config.yaml
text_encoder_width: 128
text_encoder_fused_qkv: false
text_encoder_bias: "none"
beta2: 0.95
Rows from block 3 of the denoiser, named by matrix and row number. Each number is 128 + 32 x the weight over the matrix's rms, rounded and kept within 0 to 255. All counts start at 0. Numbers have three digits each.
# ada: adaLN modulation (shift, scale and gate of each sublayer stacked) (model.blocks.3.ada.weight, 2304x192), inputs 96-191
ada.1701:149140094112125138116140130107127125135138125131159143148119121113137111153121116158135111114128128137107151124141127107121143139111147124136158141124123133158148139149129148108113144107142136147117136139108112138148143114142135138093142125117126141147146133112158115146128123103131122118
ada.1702:118123137119106148131127124139133169145150136131125126112128131130117123122142127131145120102139148124166092131095117166130130118178137136098090101128124128095117130118108117135130115139117120131137112163159156131120110157133131163167142142115137100103103122137122165126153123158114103122
ada.1703:141127114129121127133128119116116135145131127126132130132136117118140134122129126115131089115152130143118118116119119112143127129112109117124130129127116157137147115141128140154128145139141142141098117102112132130126144149121124142122140125147111117112143130120143115146099128127136135114
ada.1704:141125113117150136116127119117129154122111134123153142132147151119145113152109148148112135158131105145105147127116100116112135131115145158131141129147140122170137112141139141126118147134145150144123137133103117119111149101128125076134125116139150157116132107117148112186140129089135127135
ada.1705:148137100134129119120134129108127129134114129123133135139114119107143128150106123151127127129122117141106148127134128100123125132110128121117139141132118132145145131148132147145119150124146144128117134120121108136128144114142135126092122126140111129140140130115141102136113117112126140121
ada.1706:143129120151133124117135116116119113115113133128122139120126120118142102152129132120139151102131115142142147131157132124116120137130112139093104149129106116139120163143130143131129143141142152125146149139150131138107123155131127184134130104136138118156106131116139110122123124143126163146
ada.1707:143137110127125131118127132114129131136118126128135131135119122114137135130117128138126122125125121131114138122137126107130126132121131133131136132128124129140143130144127142127125144126140132138124129128123119122133142123135127124109129126129123126130133125119133115146119121112126125128
ada.1708:137138116125146135112121139119103114111105125119143143143128109125147131132139135147120134117136116126107167115123149132129156135106142132114153109119126125135129144137122138122111142142144131145124139135137114126146141114147110122103128120144117138153163137115121103123153129086135141139
ada.1709:150134104150134135117124135108127129138103122133127136129129116108145142141119136146146142111100121129118153128128136123140147127108140123119135130117114129133148125150138148111119152140148149133130140119123122131126137129143131124092117128117123110129134132113140113138127118115126130117
ada.1710:133133128130115134127128118125137138130125123132126114122115137119136132111107109115111110122125118128133118118131126103125120128127123142133126133121123130113147128134117132137138141124135126138124114119138146118120122136115121117134120119125115115129135119130132121135118125132127131127
ada.1711:120124139119138127126137139138139128135122121142130113142116132138113145139119127116116110132135143127136128130125132141133124109129135143125107110117136135123121144119115120114141114125114107115122113118135149142122124134131131155131126146119143121124125111138135120133145130149128138140
ada.1712:139137092141136132126117131115115100120111122137124144164145091118130108137116154175132137136144122135097172098143132113126139146106169117117166148134126133183108131138157137128119137140135136140125166134095101160155166113137132137089162096140137162150124115121150075143107131108132163123
ada.1713:132127112115136132124132137121111118137115109140143135114135101115138136141149137127117124145145125155117140126143138127148144145126139138124128120129114128141103101132128131108105135128137135143127116147139119121137118115109124103104104142123137124109138116123130135132164111117120117152
ada.1714:126108122123159136125074105128139133135152125152128127142145142130118157118139156130162131130110155121153145109126125120151184107124106131115123127100130156132138122125143125072126119156121124158126161089108116126140112133130151137132134126174140118118160154131119131128112127125120145110
ada.1715:122121140113126120133145120130131118136145130114128125120140130121140127119151119107110112126136137134135097132116114142138109121149138112130103115139142140113112129123124123133114134120135127133130098125147149115126113130106118141153128146123131113110107131128121153109146116136120112121
ada.1716:128122103120184094128132180126118108142085125148115130153126129122118134133121142133160148133099095143079189140127145125107142134092144147151127096129150109150114129127149126076113122119121113148143160130118077142140139102132144123089104151107190158110135142132132130171149121098126135166
ada.1717:146154105141140120116136114111132141128120154110144137160115103116142141139115148157134140124119122148117139152144115081134122145109100109141177143132091150129161124145118146150123144115143152118127136125115122156154147145152140126112127135151097141140121133114137100144109117127119150118
ada.1718:128123129120143134117129136130112127116114125131128121132131128129119121132117139129128139145120125132144128125132121116138147128123124134123144129121127141122136127128120127125138123131121122128126134128145136125113123146136130131119114146125120122132116130133132132130116126136125135122
ada.1719:135126095132137107102135153121132133109100115145130135131087113122122143149137136137160145106147091152096144127105127120127132122114124138127120119136118096147153127133164132111118128147127143156118122148112117138142131107150149149106102122154114114088147114127120109138127127120129143110
ada.1720:134110146136146149139094135127123125151115128148116114097139169129139122116130129104118120138105121099149117128133131114136159113111118146130120151104142130128141122135108134133144141131136159145131128101116138110088117125109097117123106105111093116143169123126158170129088134139139126093
ada.1721:144139115134120132129123127114122136142117135125126130136129135114140131115103115128117124112114125131123136132131132104133125131116134129131143137121103131126144125145124143146130147126142135143126130116123131128129129130137118111113131131122118122131124118118137112130110122110123136120
ada.1722:118127145131096115140129134137165141139142128132145128114142102142118142112147123117113120114146145138145093141151105139126089114152152137136129092125135134121116131118119119104134114121117115130121098140141147123164144131124151145161143141095184130097075113134120127133132136132127084131
ada.1723:140134117140127133122130131119130135130115130140141130133124125124131129127126130135126117121122122142123132125135128110133130124125132137123135133123113129130144130139125139131132136125134131139129130120130122126123133132138132135118131129128126116126123133122139119144119127119132129118
ada.1724:134152133127114140125105111122118132137125145095118128159137107126142128122105105122130143141136109117113128114147116120133123123113111113111135152164111126120145120135113135135128141134140128112132129098152128151127116112133086146101122136168142121140131128121072126116130133114140149121
ada.1725:112128149127128128142131127143127121121132135123118125121143134145116122121140129110130131128132136114144111134118128156126127125140129127131120131130129128115115131112129113136134109129113118121137124134133139123120121136113124124151129128119127130135125128137131144119134137144132127132
ada.1726:109135113141105107113131141141127124172135160127125130116156098139091131127131139153162152127105135129104158118129129144112119119137143088142123135147126131128110101107151107111120091138096150148129132138095094131133140127148128124118149136121119115102115113144132122117129128110122132117
ada.1727:127114153135104139131097120131134122107146088107109110124148183136137113151108130110107109143108173087147101097133141115128101114137126140115130140107154112114137131129099129156153137123133089104156138107127151116121117144114102100157111119109116143158146134130146166110111141143132130143
ada.1728:048113167173126151117116138204120145127105121160161086146100131215044116126095154165143158112123124144106173130153126103115141163121141147119140128111106110148149116045136049139179038142045132154108161122126114132114157132163158138117141108156139125145137154201130086175107218112224166138
ada.1729:148101113142142136131111151109127115092125094115109141153126126103159119134135166159144136143151124115135160086158142133100157145106119139085146109140123093150103148149157147132115159155157109110128149136110108142148117112109104158123131090185153136159127133111143101109143112130108161124
ada.1730:125128135116127117143130127128131117123142128123117129118137137119139124125148128115128129135137134120139110133116124154124120125137119121131113123134142130117108132125127126130115134128135119117136118133126135125124116128115132124150126133125136132122124122127121144105148115139114123128
ada.1731:125067171124094156145079114137145130146134103120126126115116170151142096130120118111112105161132149136150091100121156134132124117145137138112069148132142099114123106127100128157153136123136106113113151103147157126070114153112125134169106145138133138095097114126124174106134157138152160155
ada.1732:142106110146129136113120136115125120116115106139134134143117118118137134127100124124121121119138115139113160119128149111126147142097147142105142149138107117152130132143163141143130143144139136134112146121121125150134133133121119108105121101138140126150125131119116090141131129123125151121
ada.1733:120143131114123153100105110137135145150112143106098124139097148142111156102106109155128144110086123136118110133135130106135110141121154101154143144110124130088150126120091119130137114106114115133134116129141149101129134125145132097135125164093139134125113135136104133106123145107135118131
ada.1734:129126098137123117119135128125109134131100137149142129141105084124113113129118130153121135126133120151102154127128143107137138133109135122128125119135102129153129115128126126102124121143119153136116131130129103127129150111126143136093123106140119124127128126133139116151131130108132144120
ada.1735:130167101135160094145159163123103107153114150142145139128132091119123136136149148137173105092146140136092123145125107134158138170107133088159177119134109152142133139129142128119107125103126145142127115137081111117132122156128115147095132169086095133131163153127135115153131118124122145113
ada.1736:159130096139155117128107138096115106119086128122121145174125120095173129127124153147113091145147091132114159117123121111129168152093121133107163135127120146144136139160144158135100174144171148133122162123101111125126113114158119114094130122166099148137168144100127084143137112094136157125
ada.1737:118106125127118128115152145135128130134145126125136132143109109132120132130135122126129148114126125110133125116131148140132148123127136110124120102138126122131125138118126118105120117132120110126138107138144133128147131125131137150134116127133159120128123143133115135119151132136125111121
ada.1738:136149090124147103109091136118103123107087159142127147168120099120124126149096146169177150108121103162095180121129157134122145138098112132110155112147090132179152137134175135124109124171128136128148149151097084142143154119158162142075144122173108130138140107121137091150122118114114139140
ada.1739:118129162145136144154094115140118137110135119146117122083156144140127120107161133098130124159143147106160093163107108174125136117149135165122096132119131120108083119119112120133139122145123114135135129163129161125098109146105114136154143105118113138117129147134122147131126133161131131124
ada.1740:126144118118139106121134141127115122128115144125125141143128110127126143130133138129148141115125125138118152138112133151134146144123126118122123114139113137132135139125142126140114121157126132140135126142123117134131126135127131135109136135138120124123130111125131112123142122123119113140
ada.1741:125123107128125108125144135126108118142120132127128143138114105130123139130138133140143141114117128139115161125135136146119149150112134112106121126137122114143129151124139125115116120152125131144137149142125107141147130117117147127107133135156150138119131125127131098132135133114129147139
ada.1742:109114155119121126137127119146136127116147128128119119116137146147115129119140125108125135139126142116151111135111134150125121118146120130127105123126142121112109135109123111131138108126112113112136121134131141127121115135115132127159122127128134133130121129140124148113132138145131121139
ada.1743:158126106128174129107108140099125115114096127132138155160107103109174131148138150153133122113141115138113170099146138108111157152088118132106174141133121127174130139159167160117103169140170135127123161123107098160150111101142128141085135139158135148137161125095121090127140118105124153131
ada.1744:136130121111150129149151155121112112145141093134137123129119107119142131142143097122097108150132131127117123120116133113140137108106135121137135121118150134141134111136127135124123143092141124133114133125141125158141132111129131112108108137112118112136169141123121131140134122120133142128
ada.1745:107115149119125126134130128147135127128141126126123121119135133148110128122143126114131126133131133120140115129114128149122124125141127128129112114133141124119111134107131108124134104129108112119134118130131136125124118130118127133153126132128141132127119126142120147117140138139132119135
ada.1746:132144122116111123114143136124130113120127130137145131114141109116131128115157151111137134105114144146144121136119113165141135122149114138121118107130151156110128135133121131126116133144132106127154115120153153106089096167127134158161107126134132087119111110126154121115157113104122120117
ada.1747:114115146126128130139138126141118128126140130130126127121131136144119114132144128119126125142145134121137110130121122153128119131135136121134120128136143119117114127114129115128130112123117121115128123134134139128126118127121129124144118146120133142120129129135119150114134137135134131131
ada.1748:136122107145102128155146103116110127157126125079095139133181141105129103137076093117129093146130110111126133141103113129139095123127163105163155164143109140147156094135145134163112133123132121112139132115094150111126116124135102061115131139101093174143116106123158149122083108110113140105
ada.1749:137119092128140134092118146118114124127120096117158142138114079125122123162114143156140118135143117139091168122144136120128150136100158141116158110130111129162125098136153135105120128133128138112114153130114089113170161103136123106110140111156138159116096134123117064156140135104136121160
ada.1750:122129134124128115133123126132128116118133133126116134129133131133127121133136130125138140137134127124130131124130133150117126130136116122124116129143133122129113136121132123129122120141125127115141130143120126130123126129118134130136133125135138136131123127128122130114137124137120135134
ada.1751:128125139132106122135153135126116139145159112122117123079154108119145124139161124101131106128129121114150115142129149144137147098121090114143130137151140149117150127128120129142123139113140125100126091123126141128139133151111117151156142123086132115108090136125096143125127116160119077133
ada.1752:130120136136112139130132121127143139135132118132144113118129146123133134107120120121104110132122133120141106133123124109134118119146127136137117135113139131104135115131111130131138139107133127133115121108139144116117128138136124124137120125111117116131131134131132141136114129134136119124
ada.1753:112125146122135122142135128143127124123138133124122125128137134143117125121137127114130129134136136119140115135122126150125126133137129126131124123130131128120114133112129113129131110125115115125133117133128136127129119130116124134143130137124136139136132129137127142115133135140129125133
ada.1754:135120134139111133128114128123148125120119128150124119104130137124138116127133126117127112129116137132148102103143142108119117122143118145125114141120132105116124120136128135120139142115137125128133120117124136109124120151122134132138132099120115109135144135125145133136114126150127126115
ada.1755:128160109115141126116102141126146135137154167109140121130122140117118107107145151147139115128119119110123138118142096090077108138101103115139170142120169124140143118128125125114116123102121142156156118113096101121132110090164109130116140115164130138123129117134121148108128112111110140088
ada.1756:140108083127185113130142160110077083135100104163125142147120128108135106150131129148146136113111103136069181109135154124088151138085167108115141119118153105168124144139153138075096139128137129153131169105108082144133128095139136107082138090117137144129156160118175115120135119098132163122
ada.1757:130113146141131160127127140129118151126119113107107123099128132137138086146154136149126128145140156112134101102134124139135115112111148141106128131126114112124099102131117131116145137132135139101129127126140141170101108131117104119128110127125116108113146156125108148130112145162140133095
ada.1758:141131109133123125111126133117123127140112127133135128129125125114135134125107131128133120127116115135112141124136136111133127134109131135127135144115114125140138128141126139129127142131137137145126123117123118123125139121125127117101128119121117117129139126122138109146125122115126130125
ada.1759:143131105134132129116128132114123128137113125136139133136116118112137133135116129144130127123123119145109147129139129107132134132111134129127141136121120131141144126143131142123122144126140142140118140120127113131132141121141134127100126128126126124125132128119136110142122121112127132124
ada.1760:144125101143132134122135139113116132139115127130134137133124115112135120145124132140121128132133116145107146123134123110123135134107140126115131137127117136137142125144125142126118143129139136139112136119140109125116148118146133142109124124130129127122124130119142112141128122110131134124
ada.1761:146126108127132121114122137111141119137110131133110132124107140109140139135117129120138117120119113135130139120139142113117138135102112130124133160116132122132137144146125144135129146127142127127136126131116130132114139146135119128113108119133102123133147133117144107128114115137112136102
ada.1762:118152129115147115120126118134122117120133154153127140126150133136114132131134119125134158129128125143123143149122130138138137123143142130142121145134141132126109138117139119118119111146116131131125137144130116140119139122130147124118131145127141137121121108132132121134145130112130140136
ada.1763:113133147132112125148126114142130120121138128118114124124154134140116115128135128117124139135131143108148119126138123148129123109147134121132127137141126132113119124113125114130132110125114119103137135129129145143130122132116129118154125123115137127126113125138124125117125131143124127123
ada.1764:136146123146125128133116131124125140129114145140128129123113130132123140125125134130123124119117130145131131138142130122130125131133120145134122131128122128120129134136110135149140128139126121152126122135133121126119132142131131129121137125139133115129118119124137119147123132117127130115
ada.1765:131142139137132126151091129127106124123134143095083128134164158123134109133136140088143130127128146085163117122116131164134157134125109134126152119141110142089142134132130131168134133146132105102158120126134154125103127172120114119142114144136099112151133141126141130117115121146120124139
ada.1766:110128155123123128142128126146134130129135131130120120114150145147118135116141130105133128133123142119148116134115129148130123116148126132134115122123135129113117129110123112126137110128115115118136121124123142124124118142116127124156122138120132126124126125139120141121131138143133118136