config = dict(
    text_encoder_fused_qkv=False,
    width=256,
    beta1=0.9,
)
Rows from block 4 of the text encoder of a small text-conditioned image diffusion model, named by matrix and row number. Rows with one number belong to one neuron. Each number is 128 + 24 x the weight over its row's rms, rounded and kept within 0 to 255. All counts start at 0. Numbers have three digits each.
After each neuron's rows are labels from the 100 texts, of 14976, where the neuron reaches its highest value: "fires on" is the input token at the peak. Only what is clearly more common there than usual is listed. The data: photos with spoken descriptions (Open Images, Localized Narratives). In brackets: how many of the 100.
# fc1: MLP up (text_encoder.blocks.4.mlp.fc1.weight, 384x128), inputs 0-127
# fc2: MLP down (text_encoder.blocks.4.mlp.fc2.weight, 128x384, transposed), outputs 0-127

fc1.251:128127128129128129127127127127129130131125127129152121129137129175131134131132190088150139058060124166116126174120131081120146104138114143126113157171135145091147138134074145158138145084123138129128129126127129126127129127128130126121131127130127131133126064131128121129128124136043148063075128137133136176103135131121140119142125113143049161132148165126105132132155143124154101146154
fc2.251:130128128130127128128129126129128128129128127130129129131132129132115062130023209119115141120187167133137102149135114125161191149077128119130146122157085113125121148134158102112144093117114098127128128129130128127127128128126128128130129129129129130125130141125129134128128130124149171093133157175109139151153143171126083109109128112134124116159125202118145184140126166119124116076130
fires on: "," (25); "w" (23); "c" (12); "r" (12)

fc1.257:129131128128129127128127127130129129126123133124110118127131140063071165130137127213098164203055132131129135157134166144117138147119108112111064098183119122113142099133153145115158147181146113129127128130129128129129127129126127124130130125127130127129134165127126134140129119130096132191087134134152124163173131137128161148155111114142116150127122117150101139104157087105162149138091
fc2.257:128128129128127128128127129128127128127130128127134127130125122180206137126096160133178124098200086095131140148105069106116149111123121131136140107125140135118109121086192135144208127109120102128129128127127129129127128127129126129126127129130125133125127055128130126120129130125151152160187180135095110111132141152132123140113117141133120095149100079106124129132086088134075135127166
fires on: "h" (44); "d" (21); "s" (17)

fc1.291:127128128127127129129129128128127125123129128128124126126131127069136202123132149173154120160156150100135116058104108069138146176129125125154135175194144108132123128128185138128100146135131192128127129128128128128127128127127125131132128129129123135127127168126130134126128130131079101198160139145112133074085113148116133126120119149139138129103095132122152083121131208119112129127113
fc2.291:127128128127127130128128127126130128127127124129102122130114123046063086133125162129141175168087108136142123192123154143132117135091140099114170105137100135121124128089124119133120160138097077129126128129129127127129127127126128126128128130128131130129128117134126132133126126128149078069109171103132127180136122123131082098130146120117100142172124203109153174139102079133132146068113
fires on: "<end>" (74)

fc1.308:129125130128128127129127128129129127124126128128129130127109117164104105132137133046089136255125106098120115162109107186123125152114128124113128138203116109145120113123094133103163107082142172127131129125126129128125128126125124128130126131129129128132125140126133130129126124135192160141146118108092129098137123113133118129122153121121150152047108135105112141098122126131130079142127
fc2.308:129126127131128129128130125130130128132129129128115129125148144087107164134009092111202089194154126139117134116113111088102117060188101118117127127158156113112128131094142128148167140096115095128129128129129126126128129129127128127130127128125128127129129075130124129129127131125138080079127136134178142127112131154131148140137122161138168129138135120132117086161114108130084103125125
fires on: "<end>" (41); "k" (20); "." (15)

fc1.283:129129128128128128128128127129129129126123137124129121128122128114097145128099140218119113198085164134077101135092103163136094092132119132121133119164153169097141147146030116140155104149109127128128129128128128128129128128126127125131131122131128126133129048130124140123136121125074131120102146129103149164121166161152136136145138122146084139136141072129130145101142142133146092145169
fc2.283:128127129128126129128128128128128128127128128128132127133131127163122141129177201109075147082134104105156116148147102101089232165070114154133140138112084131126145124135194139149164130133123110128129128128128128128127128128127127129128129128130127134124128071126133119130124132131096160113164152133124107109126114178134084118129121133128134097163127149136145169163102143125122070070141
fires on: "w" (89); "," (7)

fc1.73:128129127128128129129129128127127127129128126127123126123121128094144179124154152196112150079151128142107138079094112063118151138130108128139125176175131100128121127105223145150143124195110140129126127129129128128129128129130129128125130126131123128137126133125134123128129129127101107223150164160150129103127110137104151115116112151145163117140141186114133110152146192130109113108146
fc2.73:128129128126127128127126129126127128126127124129113125133118111192173127133213168130071094115183126096205129159164133163104119150091123118134150120102134116140134151208141126136108156144151131128126127128127129128128128127128129127125128130129132129126128135133126137127127126124152105107116121068117113112142120160138094102147133096114055121105121123148109137156124079128089188116116
fires on: "i" (47); "h" (30); "w" (8)

fc1.24:127127128128128129128127127128129130128126138124102126131109122072070110137125091161105107143106148121126097149115129187135104120127166129146187133183136129153111136102120103143085118211122072129130130125126127127126128127127126128131124125126138116139126140130125137119127131129138106165153120134123117123127138219132101170130137099145183127151096090188152160095121134131096179145115
fc2.24:128126128130128129129129126129128128130128127129131127125138131151159131130180099131085155171092155180159126106123148094081147104147112131118126161128081120108134143188120158131083135159132135127129128128128128128128128129128128128130128128129126132127130142127129125135125130134124043110048102130175154126126121151135136118148125157115162141069170188142081166156159148130152067138124
fires on: "," (32); "k" (20); "h" (15); "y" (9)

fc1.344:126127128128126128128129130128128126125127132128127127124106143142122077137105128063145104112175183118160118079112107113164173150146155135178125223225147146088083133084159146126072132101079146127129128129128127129128127127127124128135128126125127126129130138129126136121128129122110113121120122125117126183156127105124116123126131159142145106114135125146157110172115172135139152119136
fc2.344:127127127128130129128129127129129128128126128128114123127145117048093134129112132126142134178067135124152110136101195120129064087142123112080131132122065109132159117084075113135078099149135114128128129129127127127130128128128128128128129126125130126129128160128128127134125127133124059136082126132193143172115121164119132118135141098115134155087145166127151134112162126114164167164091
fires on: "<end>" (56); "h" (24); "w" (13)

fc1.368:128129129128127129128128128129128127127122131129129123129122123158184108135088128000153107136137174129148144112147132135166105160147130130153090193191151128109112108102123139101130152073093155128129130127128126127129127127125125126130132127125131126129131129127129135115132122128123176084093141128083117185147128094141129153134128145147090125135146104135121124168134121128154122114131
fc2.368:127125127128127129128129127131128129129126124126127125126142139081093037134149207158133114177167143085108070135093135198141138107076122176096132110108062160127155134161175124131145120148114102128130129129127127128129127129127126127125129129129128131128130110126129123136123129138058110128151112163186140152109123143133106114118124109127106141162108159104159126133120152121119145141130
fires on: "h" (78); "w" (20)

fc1.74:129128128130127129127127125128129129130129138124129125130120128111087138128173145179186143070086166158129135132132129177137123085143141135164170088215120156141081146133106124140081134145120110129129130125126129127127130128127130130128124124124136122124133108127120130129134131124064168114164128144107153109133169147149103143128110136131081166134148073147141128129147104135058071097131
fc2.74:129127129129126129128130126128128127129128128131143125129130119123147160132138136170088170115158142128130114154125150117132175130074129132125119137139117147109126128178184130105150140134141149128129128128130128127127128128127127128129131129127127133125131113124134126130123131142123085108006117196123115113133105168122109121139142141132138130141107160119144255121142175136149146146149
fires on: "," (60); "w" (25)

fc1.226:128126129128127129128129130128128130129126130121115114128128110156178121128080191021111133083160091101168110135107138133127126172138135131136095130202145133092122137109190142130151146053123153128129129126128128126127128127129127126128124123127131129131130194124131130126127133130077136168105129139107114158114130103127139111116118122123169104105132197110141109120114117125120128139109
fc2.226:128128127129129128127129126128129127128126125129120129126123123082161136131090105126159131115152148162141134131125147188148049083169119116113134147117093083142132123145112137089101132152144134128128128129128127127129127128127129126129129129128129126128127209130126123138128124127181155121099091144149134130135120132128124131126131120130127141070130190153047073156152061125094178108094
fires on: "<end>" (36); "." (24); "k" (16); "h" (15)

fc1.382:126127128128127128128128130129128128129126132126136125126135119154110094128068126104036123164135147084166138171149138184143150159139142119120104192210142127120124125125093140133102154078143131127129129128127127128129128127127126127130129125128125131118134102124129123131129126128070169161138133086119127164135147058140128126134122109120126110151153097137133171127116072122144063115128
fc2.382:127126126128128128128130128131129128127124128130126127132124144007064128132190127132160101149055140113109158117157130074156145124136114112131155094141150127141107119102133135144132129167112118128129130129127127128130126128127126127128132127128131125130127102126129134124128124132113081143152128079130126126128144087100112132120146134117161132184120121139154197115118207128159175114125
fires on: "h" (37); "d" (21); "w" (19); "<end>" (12)

fc1.139:128128129128127127128128129127128129129126122126114123121130118145130065119159079133047119158154063119118107155101128170119129124100136089096103102211117130105185130130071155128147101139167087129127126129129129129127129128131129126123128127129124130133127145124132129130128128143169067149111128116163128130133124147132165124144127111106148088106113154112111164098136079141189163145152
fc2.139:128128127128129127128128128127128128128129130127117127125125130121149232132134142103150099140102105135100174104142107095120072086212121130114138102126160100124095120113095138157160118137125113128127128127128127128129129127129129127129127126127129125129129100130127130125129129119091133179182126068145121119122148092113152143134126139114139118078152070125132066148101110122046135125128
fires on: "<end>" (53); "." (40)

fc1.356:127129127128127128128127127128128127124127130129130123128131126112139153129072144055110112032093102143125117112143142091122167152111137130144098122188150129093140156147066129112117112102106174129127130126127128127127127127127126131132128130121130132120130152132120132127131129126050032144117123124125138108104105166124154104114130127102142115056113110135144119099106155150121128152145
fc2.356:128127128130127129130128127128128128128126125128110126122129121150149124132106097159113157171171108100182118124109163175153093140154131123094150150107115141163165150100139132116076165161154133130130128128128127127130128129128127127129130129129128130130131161127132121134125131138167163153092064083135117117120123103125106142144118120135057159120123221136081099142176077136138156087088
fires on: "w" (64); "x" (9); "b" (9)

fc1.360:129128127128128129128128127128129130129126130134108125120119127129108107129119106140143119189000112137133123224120142119115153126114122117121128104175113117111124153130072162140106176155130132129128128127128130127126129129129129126125134126124127126131131107130126128128133123133095122200090131135153154134095120161099180120150098114111113165130110155140105146098140110145159155123134
fc2.360:130129128129127128128128128127128128129130127131152130132136128207173119127024185150119126094223109118135090133106082122134143158105127137148133117137077127106117139106174138123179094112131116128128128128130129127127128127128129129128128131128130129125128108127129131129125133124140087118116153170100113103135139192143112132115120133126114110083108141096087126139106152125082097161132
fires on: "," (55); "w" (17); "c" (9)

fc1.164:128127128129128128129127126129130127121128140128118122130128144129105083141159107150182097039127073144107118153126123110139133150106127131167096115202132119109119156116129155141095114148124148129130130126127129127126129126125125129138125127120138123133130093131124137119132124121190121038102134155121135174168087157105105109132113130141112165058087140119121080095146108133128159160125
fc2.164:129127128129127129129129127129129128129128126131138133127136120199132109124131195101058167129173137131165123178133142132128221167106129123125110164117145134146131143141141112118137114069140127128129128128130127127127128128127128127129129129130126130125128083124131120132126132136068170140150132132086113134130146158128107117112128111146151119181155147132149190142144167127114056074145
fires on: "," (99)

fc1.102:127131127128128128127128128130129130128126131125119127125128130094110185127192161213129141161138162151109109110114163081111159108147145140142098137181115109136129122117245115127122114143107152129127127130129127130130127130129128125129130125128127123129130093137116124136133122126183100148120138139169106125155085176121116134115108126158123167174150119154125104146166163128107170134113
fc2.102:127128129126128128129127132128127128126129129129143122135118121200090067126056150137143128129097091061117127191153114165068158179113147122141123113138082131106127120091133114113174118094123105128129128127126130130128126127130127130126129128128128131129126077125136129124126127127114196072137156123119129130130127137145108136135138130132100120160105105102163171111086192122126096147120
fires on: "w" (42); "c" (21); "s" (17); "v" (7)

fc1.28:128126129128128129127127128128128128128130129128154128128133125148173131130106197042161126054122108142157127130128124134146179127134130144112136087183127121135123130142123113112116121059133174128129129125127129127127129127128129130127126128129127131127126120129125127131126130127069195096113111112080133129096146072124104125128134132124079136051120090112105106127143098121142068118126
fc2.28:129127127130128128129130125129129128129125129131123124128131128110117100133079188131119148134184141115095098173115158122153058119116133100127085150137129128125121136159118121130127134081142130127128128128129128128128128129126128127132130128124129128128130128127129127126130126131142181077065149178115117169159120089134126093114135122135099129192139233110206147104139172131126147141126
fires on: "<end>" (33); "k" (22); "r" (11); "v" (9)

fc1.22:128128129128128128129128128130129125118126140132099134125118139103115124140150245110118106113091146141076091139111121113124142093138144124145144102178119152094131141139136102147183086077150155129130129126127129127127129126124123130142131126125129125133123089147107145122133120123093200061148120125091114143089156155146107115150139115111069146147140087114129118092112163120128102134157
fc2.22:128127128129127128129129127128129127129127122130159128131131118171144085123070167112102135150197144125153126155128108088099170157074133121133119165131130120119137128202144124119127147070111099128128128127130127128128127128127127127126129132127125132124127117119142104130120139141123187055115161152129124141146122097133088100117116118139144138186119211107136162155115103139081100090127
fires on: "i" (100)

fc1.167:129130127128129128129127127129129128122122132131134119124132117066071091128070139121164119154050203198074124117134139126132132100145124134108120125186132143110132150153017125149107140198120132130126127130129129128129128129128126124132136125125125130132130118130131129134124135128112145134125134144141131166135121166126150126132109128134115174098143157136124168124151114143115159147153
fc2.167:130129129127126127128126131126127129127129124123126134130128133106123155130175087162113127108094112080105124165121107046134166160101120119135154120147159136112111125092161163170159108143131124128127126125127129128126128127129128127123125131135129130125129139130127136123128124131121058214192161105138095116106141147135115144149128129127171096119106048125181189136107161109120138135150
fires on: "h" (100)

fc1.193:128129128129128128128127127130130129126123138128108128124136126128058114129172132179097140178061109147117109189126147169117144069126146139116135096190109116121126139105097134135166096173131126128129129128128128128129128128125126125133131124126128129116135028136112137120134128132144132145130134115135140134168133174122150126142121149132115182128158089134101164114188085146163134136152
fc2.193:127127128129127128129128128129128127128130129129153125133132131161164102126131175144138132128118095065125123152127065081078162118120139076102149118127133157120116105103126130110147122089134107128130128128128128129128128128128126129128129127130124134129124034124135120126128126127126178139193157113041116130105132103133123150142140122124160113167083122115129157086091138116115051124149
fires on: "i" (62); "s" (22); "w" (9)

fc1.346:129126129129128128128128128129129128124126131125143121126120116120085202130176154200158155122092106092094120111117123168150072073128104141102146063170116174148125110096105156131135103128137093127130128127127129128126129128126125126132126127128129129130130123133123135128130128128084152095111144114084127153167181146154082166136142122162091147104115068120130129090130089109132131147148
fc2.346:128130127128128129127129126128129126129129127131153126128124131161169150121027206119096129073139161175152129141120112071104196116127133120140111132140099142106142138133121105125167112127137123128127128129131127127126128127126129128129129130125125129127127046123134124127128130133125199093119134159114156125121115161118160100135120123118182089094128121127131174110108122113124077159144
fires on: "," (73); "w" (22)